{"model": "audio frame classifier", "dataset": "synthesized solo parts of chorales (CocoChorales)", "train_examples": 39062, "gain_aug_db": 6, "n_mels": 80, "hop_length": 160, "input": "log_mel", "spec_augment": false, "win_length": 512, "num_classes": 73, "output_stride": 2, "arch": "transformer", "norm": "layernorm", "norm_position": "pre", "hidden_act": "squared_relu", "head_dim": 64, "fused_qkv": false, "bias": "all", "qk_norm": true, "parallel_block": false, "moe": "top_k", "num_experts": 64, "moe_every": 1, "expert_mlp_ratio": 0.5, "experts_per_token": 1, "shared_expert": false, "subsampling": 2, "layers": 12, "width": 192, "positions": "learned", "label_smoothing": 0.05, "residual_init": "zero_last", "optimizer": "soap", "beta2": 0.99, "learning_rate": 0.0017, "beta1": 0.9, "shampoo_beta": 0.95, "eps": 1e-08, "precondition_frequency": 20, "max_precond_dim": 512, "one_sided": false, "adamw_lr_other_params": 0.001, "adaptive_grad_clip": 0.1, "max_steps": 10400, "batch_size": 512, "epochs": 136.3, "lr_schedule": "wsd", "decay_fraction": 0.4, "final_lr_fraction": 0.05, "warmup_steps": 1040, "weight_decay": 0.5, "adamw_weight_decay_other_params": 0.05}
Rows from block 4 of a small audio frame classifier, named by matrix and row number. Rows with one number within an expert belong to one neuron, the router's apart. Each number is 128 + 32 x the weight over its row's rms, rounded and kept within 0 to 255. All counts start at 0.
After each expert's rows are labels from the 100 clips, of 14848, where the router gives the expert most weight on average: "responds to" is what is common among them. Only what is clearly more common there than usual is listed. The data: synthesized solo parts of chorales (CocoChorales). In brackets: how many of the 100, against the usual share in percent.
# router: router (model.blocks.4.mlp.router.weight, 64x192, trained with AdamW), inputs 0-95
# up: expert up (model.blocks.4.mlp.up, 64x96x192), inputs 0-95
# down: expert down (model.blocks.4.mlp.down, 64x192x96, transposed), outputs 0-95

# expert 11
router.11 [132 153 106 154 130 167 122 176  93 146 185 177 117 150 134 157 137 165 142 105 135 150 110 132 168  62  96 188 132  93 126 110 147 107  37 182  98  94 144 137 139 190 121 130 142 146 144 148 170 107 158 111 172 125 106  76 222 133 115 158 172 108  96 157 103 128 169  93 136 108 172 105 116 120  65 145 216 139 156  87 115 131 123 150 172 135  95 151 146 152 101  93 144 108 136 160]
up.0 [113 103 131 161 116  88 109 162 129 166  92 112 135 137 148 100 136 127 141 145  98 207  84 109 109 172 117 144  88 122 121  81  99 211 140 121  87 122 187 108  74 173 106 114 129 118 109 168 187 164  99  69 112 143 183 157 137  90  96 109 108  91 145 122 126 185 134  59 126  85 131 143  88  83 124 137 144 125 131 106 139  91 135 154 113  93 164 124 167 178  83 159  68 148 137 120]
down.0 [ 90  96 124 169 156 146 125 131  61 177  90  83  89  76 136  96 144 137  99 149 112 136  96 135 111 138 120 114 104 167  67  53 138 140 120 129 124 113  93 193 139 133 143 174 106 108 120  62  60 163 127 102 146 151 158 184  94 159  96 114 127 158 193 126  90 125 137 158 131 115 118 107 115 107 158 149 126 169  98  82 190  69 122 128 124 163 102 125 113 133 101 157 123 137 243 179]
responds to: note G4 (81 vs 7.5); viola (62 vs 8.7); note F#4 (25 vs 8.8); note F4 (25 vs 9.2)

# expert 19
router.19 [ 84 100  98 105  94 116 124 137 109 125  39  87 143 153 136 124 128 144 123 108 109 102  99 149 153 161 147 130 134  75 158 137 105 115 103 161 159 139 133 111 102 120 132 102  94 179 105 142 102 101 179 184 148  98 155  95 177 197 156  99 113 113 127 112 182  98 165  79 191 154 103 114 170  77 110 143  89 176 150 134 122 116 123 116 146 142 118 179 137 123 176 131 100 101 136 107]
up.0 [ 96 106 120 144 134  35  94 148 141 128 179 130 121 139 129 162 169 138 109 141 124 182 128 146 103 117 133 125 113  78 168  93 105 151 164  74  83 140 146  83 153  84 109 107 112 178 157  87 129 121 120 180 113 147 113 150 109 129 102 184 191 146 103 139 101 131 159 106 110 191 124 127 140  97 157  67  90 110 158 125 115 150 114  39 131 139 142 134  84 102 157 145 116 124 108 139]
down.0 [ 98 126  69 169  72 167 134 196 174 134 139 131 142 110 150  70 140 133 127 139 128 190  92 119 102 149 130 129 116  92 181 184 169  82 141  71 119 113 184 108 179  74 110  87  99  78 139  76 132 172 132 151 111 151 159 150 147 148 154 155 175 105 140 129 117 119  93 119 102 151 130 125 120  97  87 101 109 133 104 116 105 173 155 136 171  88 156 118 103 130 116 148 108 143 143  90]
responds to: clarinet (55 vs 9); note B3 (39 vs 9.7); note C#4 (38 vs 12.4); note C4 (28 vs 10.8)

# expert 28
router.28 [146 104 116 121 114 132 160 193 118 112 137 112 145 173 112 159 224  96 124 141 149 143  81 180 214 139 151 172 132  99 156 115 138 124 120 106 127 131 112 126  89 124 111 137 141 134 165 109 106 159 176 126 128 186 114 109 210 163  58 116 107  94 157 141 132 124 156 126 191 119 132  86 139 153 140  65 128 126 187 139 140 100 133 106 124 157 178 162 126 133  93 108 136 109 129 148]
up.0 [144  86 174 173  51  91 152  91 118 133 229  88  90 158  75 117 117 159 128 110 117 139 143 154 161 119 178 157 123 125 136 139 106 113 112 139 168 131  65 103 129 124  92 113 155  86 129 165 104 120 142  99  78 106 144  93 117 118 102 117 102 156 223 151 136 127 120 144 147  37 162  74 133 216 141 167  98 155 111 103  99 146 126  98 104  91 125 152 137 184 155 124 124  85 103 122]
down.0 [134  72 118 113 118 129 137 154  83 125 173 127 116 115 125 151 104 159 103  90 108 152 140 150 134 117 127 101  57 132  86 148 137  88 140 147 189 195 101 128  82 152 115 121 151 108 170 115 143 143 130 210 121 156 109 134 149 119 157 105 144 149 130 140  90 136 116 143 166 108 105 117 111 134 171  84  92 194  75 129 134 159 195 168 126 103 137  96  94 123 157 132 146 143  79  78]
responds to: note G#3 (98 vs 8); tuba (94 vs 8.7); note A#3 (51 vs 10.1); note F#3 (30 vs 4.7)

# expert 17
router.17 [105 117 110 116 102 133 105 115  97 114  91 158 105 104 107 132 123  84 105  85 109 109 129 157 162 129 183 158 136 151 100 139  94 167 118  99 157 140 143 111 126 171 147 108 100 151 139 114 180  89 133 144 143 100  81 130 181 143  93 208 183 105  93 123 152 110 201 113 147 161 153  95 151 118 106 143  97 126 109  98  83 114 154 120 154  98 110 205 154 129 137  80 120  63  80 139]
up.0 [ 89  98 156 111 137 144  74 193  59 146 142 156 134 180 103  98 136  70 142  77  90 151 152 174 188 193 124 148 169 135 130 190 113 148  96 152 129  76 130 103  85 154 106  90  98 163  73 117 102 109 143 116 164 116 132 138 103  61 147 163 189 132 154 124 111  97 174 136 120  82 114  79 133  73 147 101 111 170 128  44 114 113 114 122 127 170 159 102 115 149 126 162 137 150 145 161]
down.0 [ 77 100 157  98 137 127 109 112 136  83 159 126 152 119  81 135 154 137 166 120 148 141 175  89 107 151 202 139 115  82 161 152 112 119  92 164 114  88 153 163 125 196 140 161 170  86 163 150 164 103 158 129 118 115 145 118 147  92 123 155 132 173 111 136 130 133 183  89 124 108  84  88 106  33 143 107 115 100 191 159 166 100 134 101  89 114 121 109 137 142 139  34 139 179 146 119]
responds to: note D4 (88 vs 12.6); note E4 (41 vs 8.9); note D#4 (41 vs 11.2); note C#4 (36 vs 12.4)

# expert 27
router.27 [112 118 138 103 109 157 123  67  93 157 160 143 153 149 107 133  92 138 118 141  86 176 148 145 124 156 138 165 100  79  92 175 134 164 110 126 163  72  65 108 126 138 171  99  96  82 144 133 131 119 136 102 139 110 163 137 205  91 126 148 166 149 142  97 127 201 130 126 126  96 133 142  80  92 121 177 210 153 123 102 103 144 156 149 193 136 150 129 130 158 142  63  86 108  79 137]
up.0 [124 155 145 145 132 227  96 142 117 174 104 165 136  83  75 112 116 158 156 126  94 141  86 172 132  74  79  77 146  86 160 112 150 116 123 183  51 111 122 152  87 117 176 112 210 150 154  98 136 146 127 142 140 117 106 104 137 115 159 147 142  55 127 133 167 102  93 129 151 152 151 120 108 171 164 131 105 104 191 122 118 112  96 134 143 121  99  97 160 136 178 127 150 160 117 131]
down.0 [132 170  98  78  90 169 112 213  82 104 149 101 138 118  86 142 118  84 124 146 128 150 122  82 136 137 154  57 123 120 151 100 164 140 164 124  82 180 124 113 147 138  96 165 148  99 126 102  93 139 139 125 145 122 124 103 133 177 127 142  94 124 117 127 116 165  80 119 154  76 101 172 108 110 131 178 140  90 113 112 144 189  51 114 124 118 124 116 147 131 119 116 155  59 125 154]
responds to: note A5 (96 vs 2); flute (59 vs 8.7); note G5 (56 vs 6.3)

# expert 62
router.62 [117 141 184 135 142 130  90  97 139 136  71 153  91 134 155 140  94 162 126 135  86 130 136 136 231 111 113 173 156 131 119 156 134 140 140  65 151 132 109 123  88 111 102  95  43 107 150  96 108 110 190  76  69 133 107 144 177 123  99 163 102 166 161 176 119  59  90  93 186 115 179 155 108 135 126 105 186 163 154 192 173 134 104 129 131 189 132 128 156 104 163 155  85 121 111 197]
up.0 [116  91 186 172 135 151 199 159  66 123 167 127  85 132 146 148 112 126 123  99 151 164 112 105 123  86  77 134 162 140 119 118 101 131  79  80 158 155  76 142 234 131 113  46 126 105 125 104 138 121 153 128 117  87 178 123 134 161 122 148 135 142 153 140 135 113  92 131 143 133 128  95 102 128 113 109  90  94 109 196 140  96 149 123 137 162 234 152 115 114 135 107 169  95 106 153]
down.0 [162 151 157 128 138 101 132 120 122 128 101 151  93  76 172 130 150  88 175 153 123 125 129 115 153 113 110  99 138  53 111 128 161 112  96 137 144 111 188  95 178 133 103 100  76 139  77  87 142 134 100 108  93 146 122 174 122 136 160  69 169 137 129 117 130 112 188 166 144  97 113 171 192 113 168  85 146  77 139  93 157 125 127  98 175 144  95 177 155 134 101 109 140 142 153 124]
responds to: note E3 (53 vs 2.7); bassoon (52 vs 7.9); note F3 (38 vs 3.6)

# expert 61
router.61 [110 118 148 119 113 153 111 117 147 171  87 133  80  98 111 137 100 171  97 149 148 125 156 189 175 108 140 172  77  95 122 178 167 164 122 122 167  95  90 119  94 121 120 106 109 144 159  94 148 104 150 125 104  70 126 142 197  77 151 179 110  80  96 146 141 199 123 183 137 142 118 146 135 144 139 127 143 173 144  84 125 110 175 172 141  83 151 191 119 164  97 142 105 160 128 125]
up.0 [172 115  95 118 195  90 124 137  94 157 186 159 114 103 125 120  78  86 142 197 134 109 169 150  83 141  83 117 175 154 128  96 124  64 158 126 100 122 131  73 200  74  70 106 206 113 119 122  79 155 120 161 138 108 187 114 149 131 148  75  81 145 135 174 121 130  82  93 133 181 130 108 106 177 109 124 163 115  41 109 120 123  82 185 138 153 112 152 170 199 138  69 121 118 131 129]
down.0 [121 125 105 101 126 149 130 168 170 134 105 110 123 184 148 126 109 114 106 146 142 159 173 185 187 142 127 109 138  84 106 156 114 116 187 111 150 127 214 122  98 125 115 122 192 121 122 138 121 128 140 192 184 145 138  80 217 134 138  81 107 104 106 146 151  47 138  66  80 137 166 109  44 136  95  80 165  99 134  87 147  40 168 176 121  74 121 118 144 138 102  96 114  86 126 133]
responds to: note F4 (96 vs 9.2); viola (92 vs 8.7); note E4 (27 vs 8.9); note G4 (26 vs 7.5)

# expert 59
router.59 [ 88 159 119 145 153  95 140 135 127 208 105 217 172 105 145 159 173 161  72 116  96 145 169 133 195  99 141 151 135 124 127 132 179 114 167  66  90 115 162 125 178 130 132 142 141  65 132 151 172 141 177 108 126 103 202 156 192 116 115 177  98 139  71  94 120 120 124 166 115 158 133  90 117 149 124 142 160 138 132  97 113 117  99  82  85 126  70 115 130 195 139 115 158 175  95 169]
up.0 [103 100 117 123  75  73 193 137 127  98 135 134 191 177  91 116 160  76  73  84  35 122  94 146 156  59 160 135 152  91 168 115 152 176 183  60 109 114 160  98 143 148 118 122 168 111  63 182 131 195 143 155  72 147 155 137 168 116 131 127 134 133 143 122  63 139 120 115 124 115  97 119 120  99 109 194 130 160 143 175 112 105 164 129  95  94 158  94 119 167 130 109 100 155 149  84]
down.0 [109 127 127 170  91 177 124  82 103 164 116 147  92  90 120 121 132 140 116 137 149 111 117 154 106 138 139  65 104 122 127 113 163 128 132  99 120 161 137  76 118  84 177 148  96  95 140  62 140 207 170 140 159 140 151 154 139 114 128  75  70 109  97 139 104 185 137  63 104 173 150 169 147 119  81 129 108  87 135  92 120 182 139 106 185 136 117 195 134 108 113 103 131  89  75  44]
responds to: tuba (99 vs 8.7); note A3 (53 vs 8.5); note A#3 (32 vs 10.1); note G#3 (31 vs 8)

# expert 5
router.5 [124 113  98 129 161 111  84 194 117 109 107 148 183  85 127 183 134 121 116  94 112 235 135 145 190  96 128 190  98 120 122 145 155 176 103  90 131 153 116 131 113  98 102 105 110 139 141  84 135 133 128 133 176 111 118  95 165 121 115 158 111 138 104 102 127 128 106 105 124 147 104 106 156 200 146 108  84 129 126 146  88 133 107 103 119 136 140 132 117 150  99 128 127  96  81 182]
up.0 [133 100  93 181  67 170 215 123 115 127 194 108 227 163 116 161 150 112 118 138 128 153 180  98 127 112 110 173 106 108  72 125 102 188 128 199 147 153 141 124 109  80 106 109 117  68  64 135 101 126 133 141 112 127 105 152 101 109  99 194 119 166 128 135  81  74 128 105 150 113  72 138  89 151 229 127 124 194 109 100 113 133  94 124 151  97 187 139 129 108 135 147 154 123 132 118]
down.0 [153 104  81  89 163  96 165  59 175 114 137 154  90 136 141 124 126 172  96  53 123 124  62 115 112  96 135 172 122 141 151 116 160 116 151 103  67  98  78 160  82 207 137  81 112 139 182  93 175 152 117 118 126 174 143 164 135 168 235  99 130 110 179 102 148  67 101 143 152 141 140 137 104  78 107 101 158 132 118 119  72 153 161  87  93 173 124 135 131 133 103 136  85 116 159 108]
responds to: tuba (90 vs 8.7); note G3 (59 vs 6.2); note F#3 (46 vs 4.7); note G#3 (41 vs 8)

# expert 32
router.32 [156 117 126  93 117 126 130  88 106 127  99  95 174 119 104 151 111 165 157 146 142 141 111 170 171 104 117 186 103 171 180  91 136 128 166 141 104 120 139 103 169 144 154 140 160 138 212 108 197 103  77 120 145 122 141 177 186 127 103 166 157 125 116  89 107 119 138  75 128 116 114 117 121 133 108 143 167  90 127 165 147 164 117 123 153 117 157 132 101 104 134 173 118 152 128 119]
up.0 [100  99 109  96 104 139 110 157 167 152 146 104 180 138 156 122  64  83 105 138 226 180 147  89 185 110 109 138 146 149  93 104 134 175 160 156 101  69  82  97  62 141 173  96  59 107  92  95 121 132 128 138 156 123 116  92 111 121 173 101 153 110 158 115  71  94 113  93  94 156 126 150 110 172 139  74  60  74 157 204 115 132 138 132 163  82  92 126 138 116  89 148 123 127 109 109]
down.0 [174 183 131 150 114 119  76 114  96  92 126 176 145  93 124 121 127  77 140 175 122  78 135 150 130 137 103 144 120 165 159 171 135 160 111  64 193  86 158 106 109  91 145  52 154 138  89 157  97 106 121 141 155 128 180 148 118 154 114 126 123  87 137 157 123  72 156 112 206 139 165  74 135 136 193 206 116 122 134  44 121  28 108 107 159 159 127  80 115 129  75 106 137 122 164 132]
responds to: horn (76 vs 6.7); note A#4 (75 vs 10.7); note C5 (50 vs 10); note B4 (43 vs 9.4)

# expert 40
router.40 [105 180 140 171  92 118 149 106 143 238 121 116 145 118 149 142 120 122 168  99 169 136 134 153 132  77 108 144 107 145 127 107 172 113 150 144 166 198 153 121 183  96  99 157 129  92 102 106 107 193 193 102 143 131  90  88 155 139 102 176 134  93  76 147 148 134 143  85 146 147 102  81 100 181 155 108 136 119 135 126  95  89 103  87 167 139 140 134 144  87 102 131 147 139 167 135]
up.0 [128 160  91 167 111 159 153 149 205 168 118 157 158 113 108 139 133 127  79 124 146  98  79 115 121 118  87  97  81  53 132 147  90 103 107 148  91 158  66 202 125  87 104 144 185  98 164 145 148 165 135 174 133 143  94 140 120 180 105 159 148 115 134 130  95 150 177 117 121 158 117 164  97 137 115 140 144 114 104 102 144 108 210 114 127 117 186 111 138 142 125 128 133  42 128 104]
down.0 [152  95 166 170 138 115 138 152 185 147 109 143 136  90 138 133 161 199 145 130 195 170 132 121 130  90 123 173 141 110 167 154 141 172 195 107 178  62 187 122 122 152 138  68 119 102 180  96 102  68  76 109 108 157 125  91 104  88 122 119 119 132  64  71  66 182 100  86 137 145 128 111  99 117 112  81 102 102 115 159 142 141  82 118 188 109  94 101 162  95 202 122 148 159  81  91]
responds to: note F5 (93 vs 8.2); flute (73 vs 8.7); note G5 (43 vs 6.3)

# expert 7
router.7 [ 89  72 131 113 195 139 109 147 165  99 131 163 162 137 143 141 111 150 135  91  82 166  83 159 147 104 107 133 107 115 176 119 139 183 131 111 157 143 102  88 139 137 110 110  48 133 156 106 117 105 107 159 162 178 137 108 150  93 101 103 146  80 153 149 144 142 101 105 161  88  93 129 127 175 209 177 142 120 181  78 100 135 138 138  98 130 147 106 106 166  83 151 151  93 137  87]
up.0 [184 125 149 110 139 138 185  93 126  84 165 123  94 191 116 161 104 115 105 154 149 129 112 114 119 120 152 153  86 195 219  80 156 160 144  91 113 116 105 165 137 143 138 105 143 131  77 140 122 127 126 112  84  80 142 137 123 108 104 112 107 130 170 141  27  57 127 158 153 132 137  72 119  64 119 138 190 119 174 169 125 136 119  65 116 185  97 115 139 106 169 158 134 100 134 157]
down.0 [ 92 151 156 137  92 103 153  96 146 102 148 136  86 129  85 132 150 163 151 147  96 114 125 148 200 118 147 118 170 158 100 122 155 176  85 128 166 119 127 137 149 130 159 108 118 117  71  88 139 134 123 107 135 151  99 105 153 121 141 111 100 208  74 143 137  91 139 147 151 119  65 179 112 101 147 132 165 104 123 139 109 114 119 130  83 164  73  74 148 201 132  94  88 105 169 173]
responds to: tuba (55 vs 8.7); note D#3 (45 vs 2.2); note D#4 (43 vs 11.2); note A#3 (29 vs 10.1)

# expert 37
router.37 [122 102 152 102 167 137 137 101 141 132  95 175 122 179 130 188  96 163 136 125  80 135  96 162 173 113 164 177 110 152 119 100 129 132 120  93 183  81 115  83 115 105 123 136  76 113 148 129 147  83 172 108  99 163 113  74 183 121 110 177 100 145 135 161 156 131  92 125 190 135 162 123  76 102 103 151 170 158 179 144 120 109 117 125 138 178 139 120 170 199 160 150  62 138 100 127]
up.0 [139 141 225 135 110 134 212 144 100 135 123  89 120  81 134 114 170 103  94 123 111 112 105 124 132 127 127 124 163  94  52 156  83 157 153 160  48 135 105 163 121 134 125 138 113 128 215 117  78 150 139 122 194  58  95 142 129 115 179 115 113 160 144 137 134  92 153 185  98 185 141 121 113 144 113 105 151 121  81 145 159 168 101 155 107 118 107 115 153  73 104 130 169 127 142 125]
down.0 [ 84 107  98 159 125 156 132 124 171 122  94 136 127 126 170  92 122 165  91 126 149  87  78 132 185 157 149 146  79 114 174 197 139 143 117 119 164 152 137 177  97  64  92 133 176 116 150  83  56 180 185 123 118 144 134  99 124 110 143 141 166  83  96 171 107  94  95 108 170 121 107 145 167 139 142 114  66  94 161 191 168 129 113 163  76  96 165 186 179 137 215 137  75 135 122  89]
responds to: note D3 (65 vs 2.4); tuba (46 vs 8.7)

# expert 8
router.8 [ 68  56 166  82 142 114  74  96 148 112 131 130 109 102  96 157 115 162 143 147 135  73  67 175 153 119 131 186 125 100 115 181 110 111 135  92 169  83  66  84  95 139  91 201 107 115 132 152 141 119 177 154 156 140 119  96 190  71 100 131 122 150 120 132 143 140  97  78 183 122 147  72  72  88 153 113 101 178 111 115 154 103  58 110 143 107  64 100  98 121 135  96 114 104 157 154]
up.0 [ 94 126  84 147 177 140  95  82 118 161 147 125 155 128 132 151 110 160  99 160 155  92 121 162 147  74 125 118 214 125 106 112  94 121 175  78 108 145 187 133  82 129 108 122 111 201 135 146 191 126 140 153  96 140 129 115 104 104 105 123 157 131 119 140 187  99 188 156 102 153 147 128 153 113 124 156 122 139  83 136 144 144  83 152 163  47 103 141 149 162 120 151 149 139 161 147]
down.0 [177 123 107 121  99 111 121  87  93  98 142 117 102 128 171 187 111 154 151 120 147 150 118  96 105 120 140 126  96 146 134 157 124 157 129 151  78  80 128 115 118 108 108 134 134  74 141 188 105 164 162 177 121  91 120  99 188  94 107  73 132  72 107 175 147 167 161 173 144 101 125 131 123 137 116  94 131  79 144  72 152 125 163 192  63 108 169 180 111 142 134  91 107 102 189 116]
responds to: oboe (80 vs 7.3); note B4 (73 vs 9.4); note A#4 (51 vs 10.7)

# expert 55
router.55 [126 119  88 118 149 121  92 168 112  97  98 170 148  86 208 139 113 103 148 121 109 170 126 183 204 157 143 201 169 111 118 156 121 138 161 116 126 119 105 132 112 159 131 155 117 124 145 125 116 126 181 125 133 113 115 163 245 148 201 175  88 144 167 176 121  69 112 135 142 105 159 131 119  91 120 158 157 163 130 146 200 148 123 105 122 154 119 168 122 139 154 165 143 160 121 174]
up.0 [144 186 117 141 107 140 116 124 114 138 115 158 108 120 175 142 120 112 108 135 115 112 134 115 115 124 153 122 150 138  99  97 117  83  99 133 173 138  96 169 151 117  52 150  96 158 137  93 160 111 108 162  63 178 154  68 149 130 207 118 101 173 249 137 105  67 105 126 184 119 130  98 145 160 110 154 159 165  96 146 231 144 151 135  97 154  90  47 129 100 121 173 102 149 141 139]
down.0 [100 124 108 104 101 132 136  74 163  88  92  82  97 131 112  79 149 126 178 124 137 156  93 118 125 147 118 205 169 181 165 140 145 129 138 126 114 158 108  60 153 129 141 158 165 230  91 139  94 132 152 120 173 134  78 112  56 116  96  89 157 101  73 162 122  85 139 161 181 146 169 164  96 116 141 130 131 114 140  80 134  70 134 150 157 150 166 152 146 174 126  84 116 154 165 154]
responds to: cello (52 vs 9.7); note C4 (45 vs 10.8)

# expert 33
router.33 [153 155 153 118 133 123  98 106 155 117  99 172 130 177 140 159  72 130 122  93 125 159 102 167 157 155 127 177 169 133 120 168 123 112 112 123 186 103  82 114 112 142  52 144 137  82  72 118  79 116 234 129 125  80  87  69 209 101 112 195 160 154 125 169 147 100 102 135 144 135 132 168 119 122 138  88 113 129 189 170 194 144 142 129 118 140 132 161 167 183 127 166 104 103 109 165]
up.1 [ 85 167 138 113 107 105  84 143 171 117  89 164 148 135 171 115 151  79 126  71 112 120  99 138 125 164 145 103 132 117 100 119 155 137 135 175 149 116 133 101 149 104 100 133 114 127 116 111  98 120 101 135 113 226 132 101 123 129 159 137  95  90  86 138 131  57 163 144 136 119 128  84 146 149 129 163 155 108 161 133 169 165  60  54 153 142  94 121  70 152 169 145 199  93 113 104]
down.1 [121 133 120  96 112 127 144  64 120 162 105  89 135 165 115 135  83 131  68 113 119  59  97 118 122 166 109 142 186 111 155 225 113  80 118  96 145 129 178 159 113 153 129 111 141 111 180 138 167 132 133 107  98 162 134 144 185 153 124 132  98 134 153 126 147 111  98 102 140 110 103 175 131 141 132 127 176  99 120 156 151 134 101 140 100  49 100 160 104  66 157 156 117 140 164 121]
responds to: bassoon (40 vs 7.9)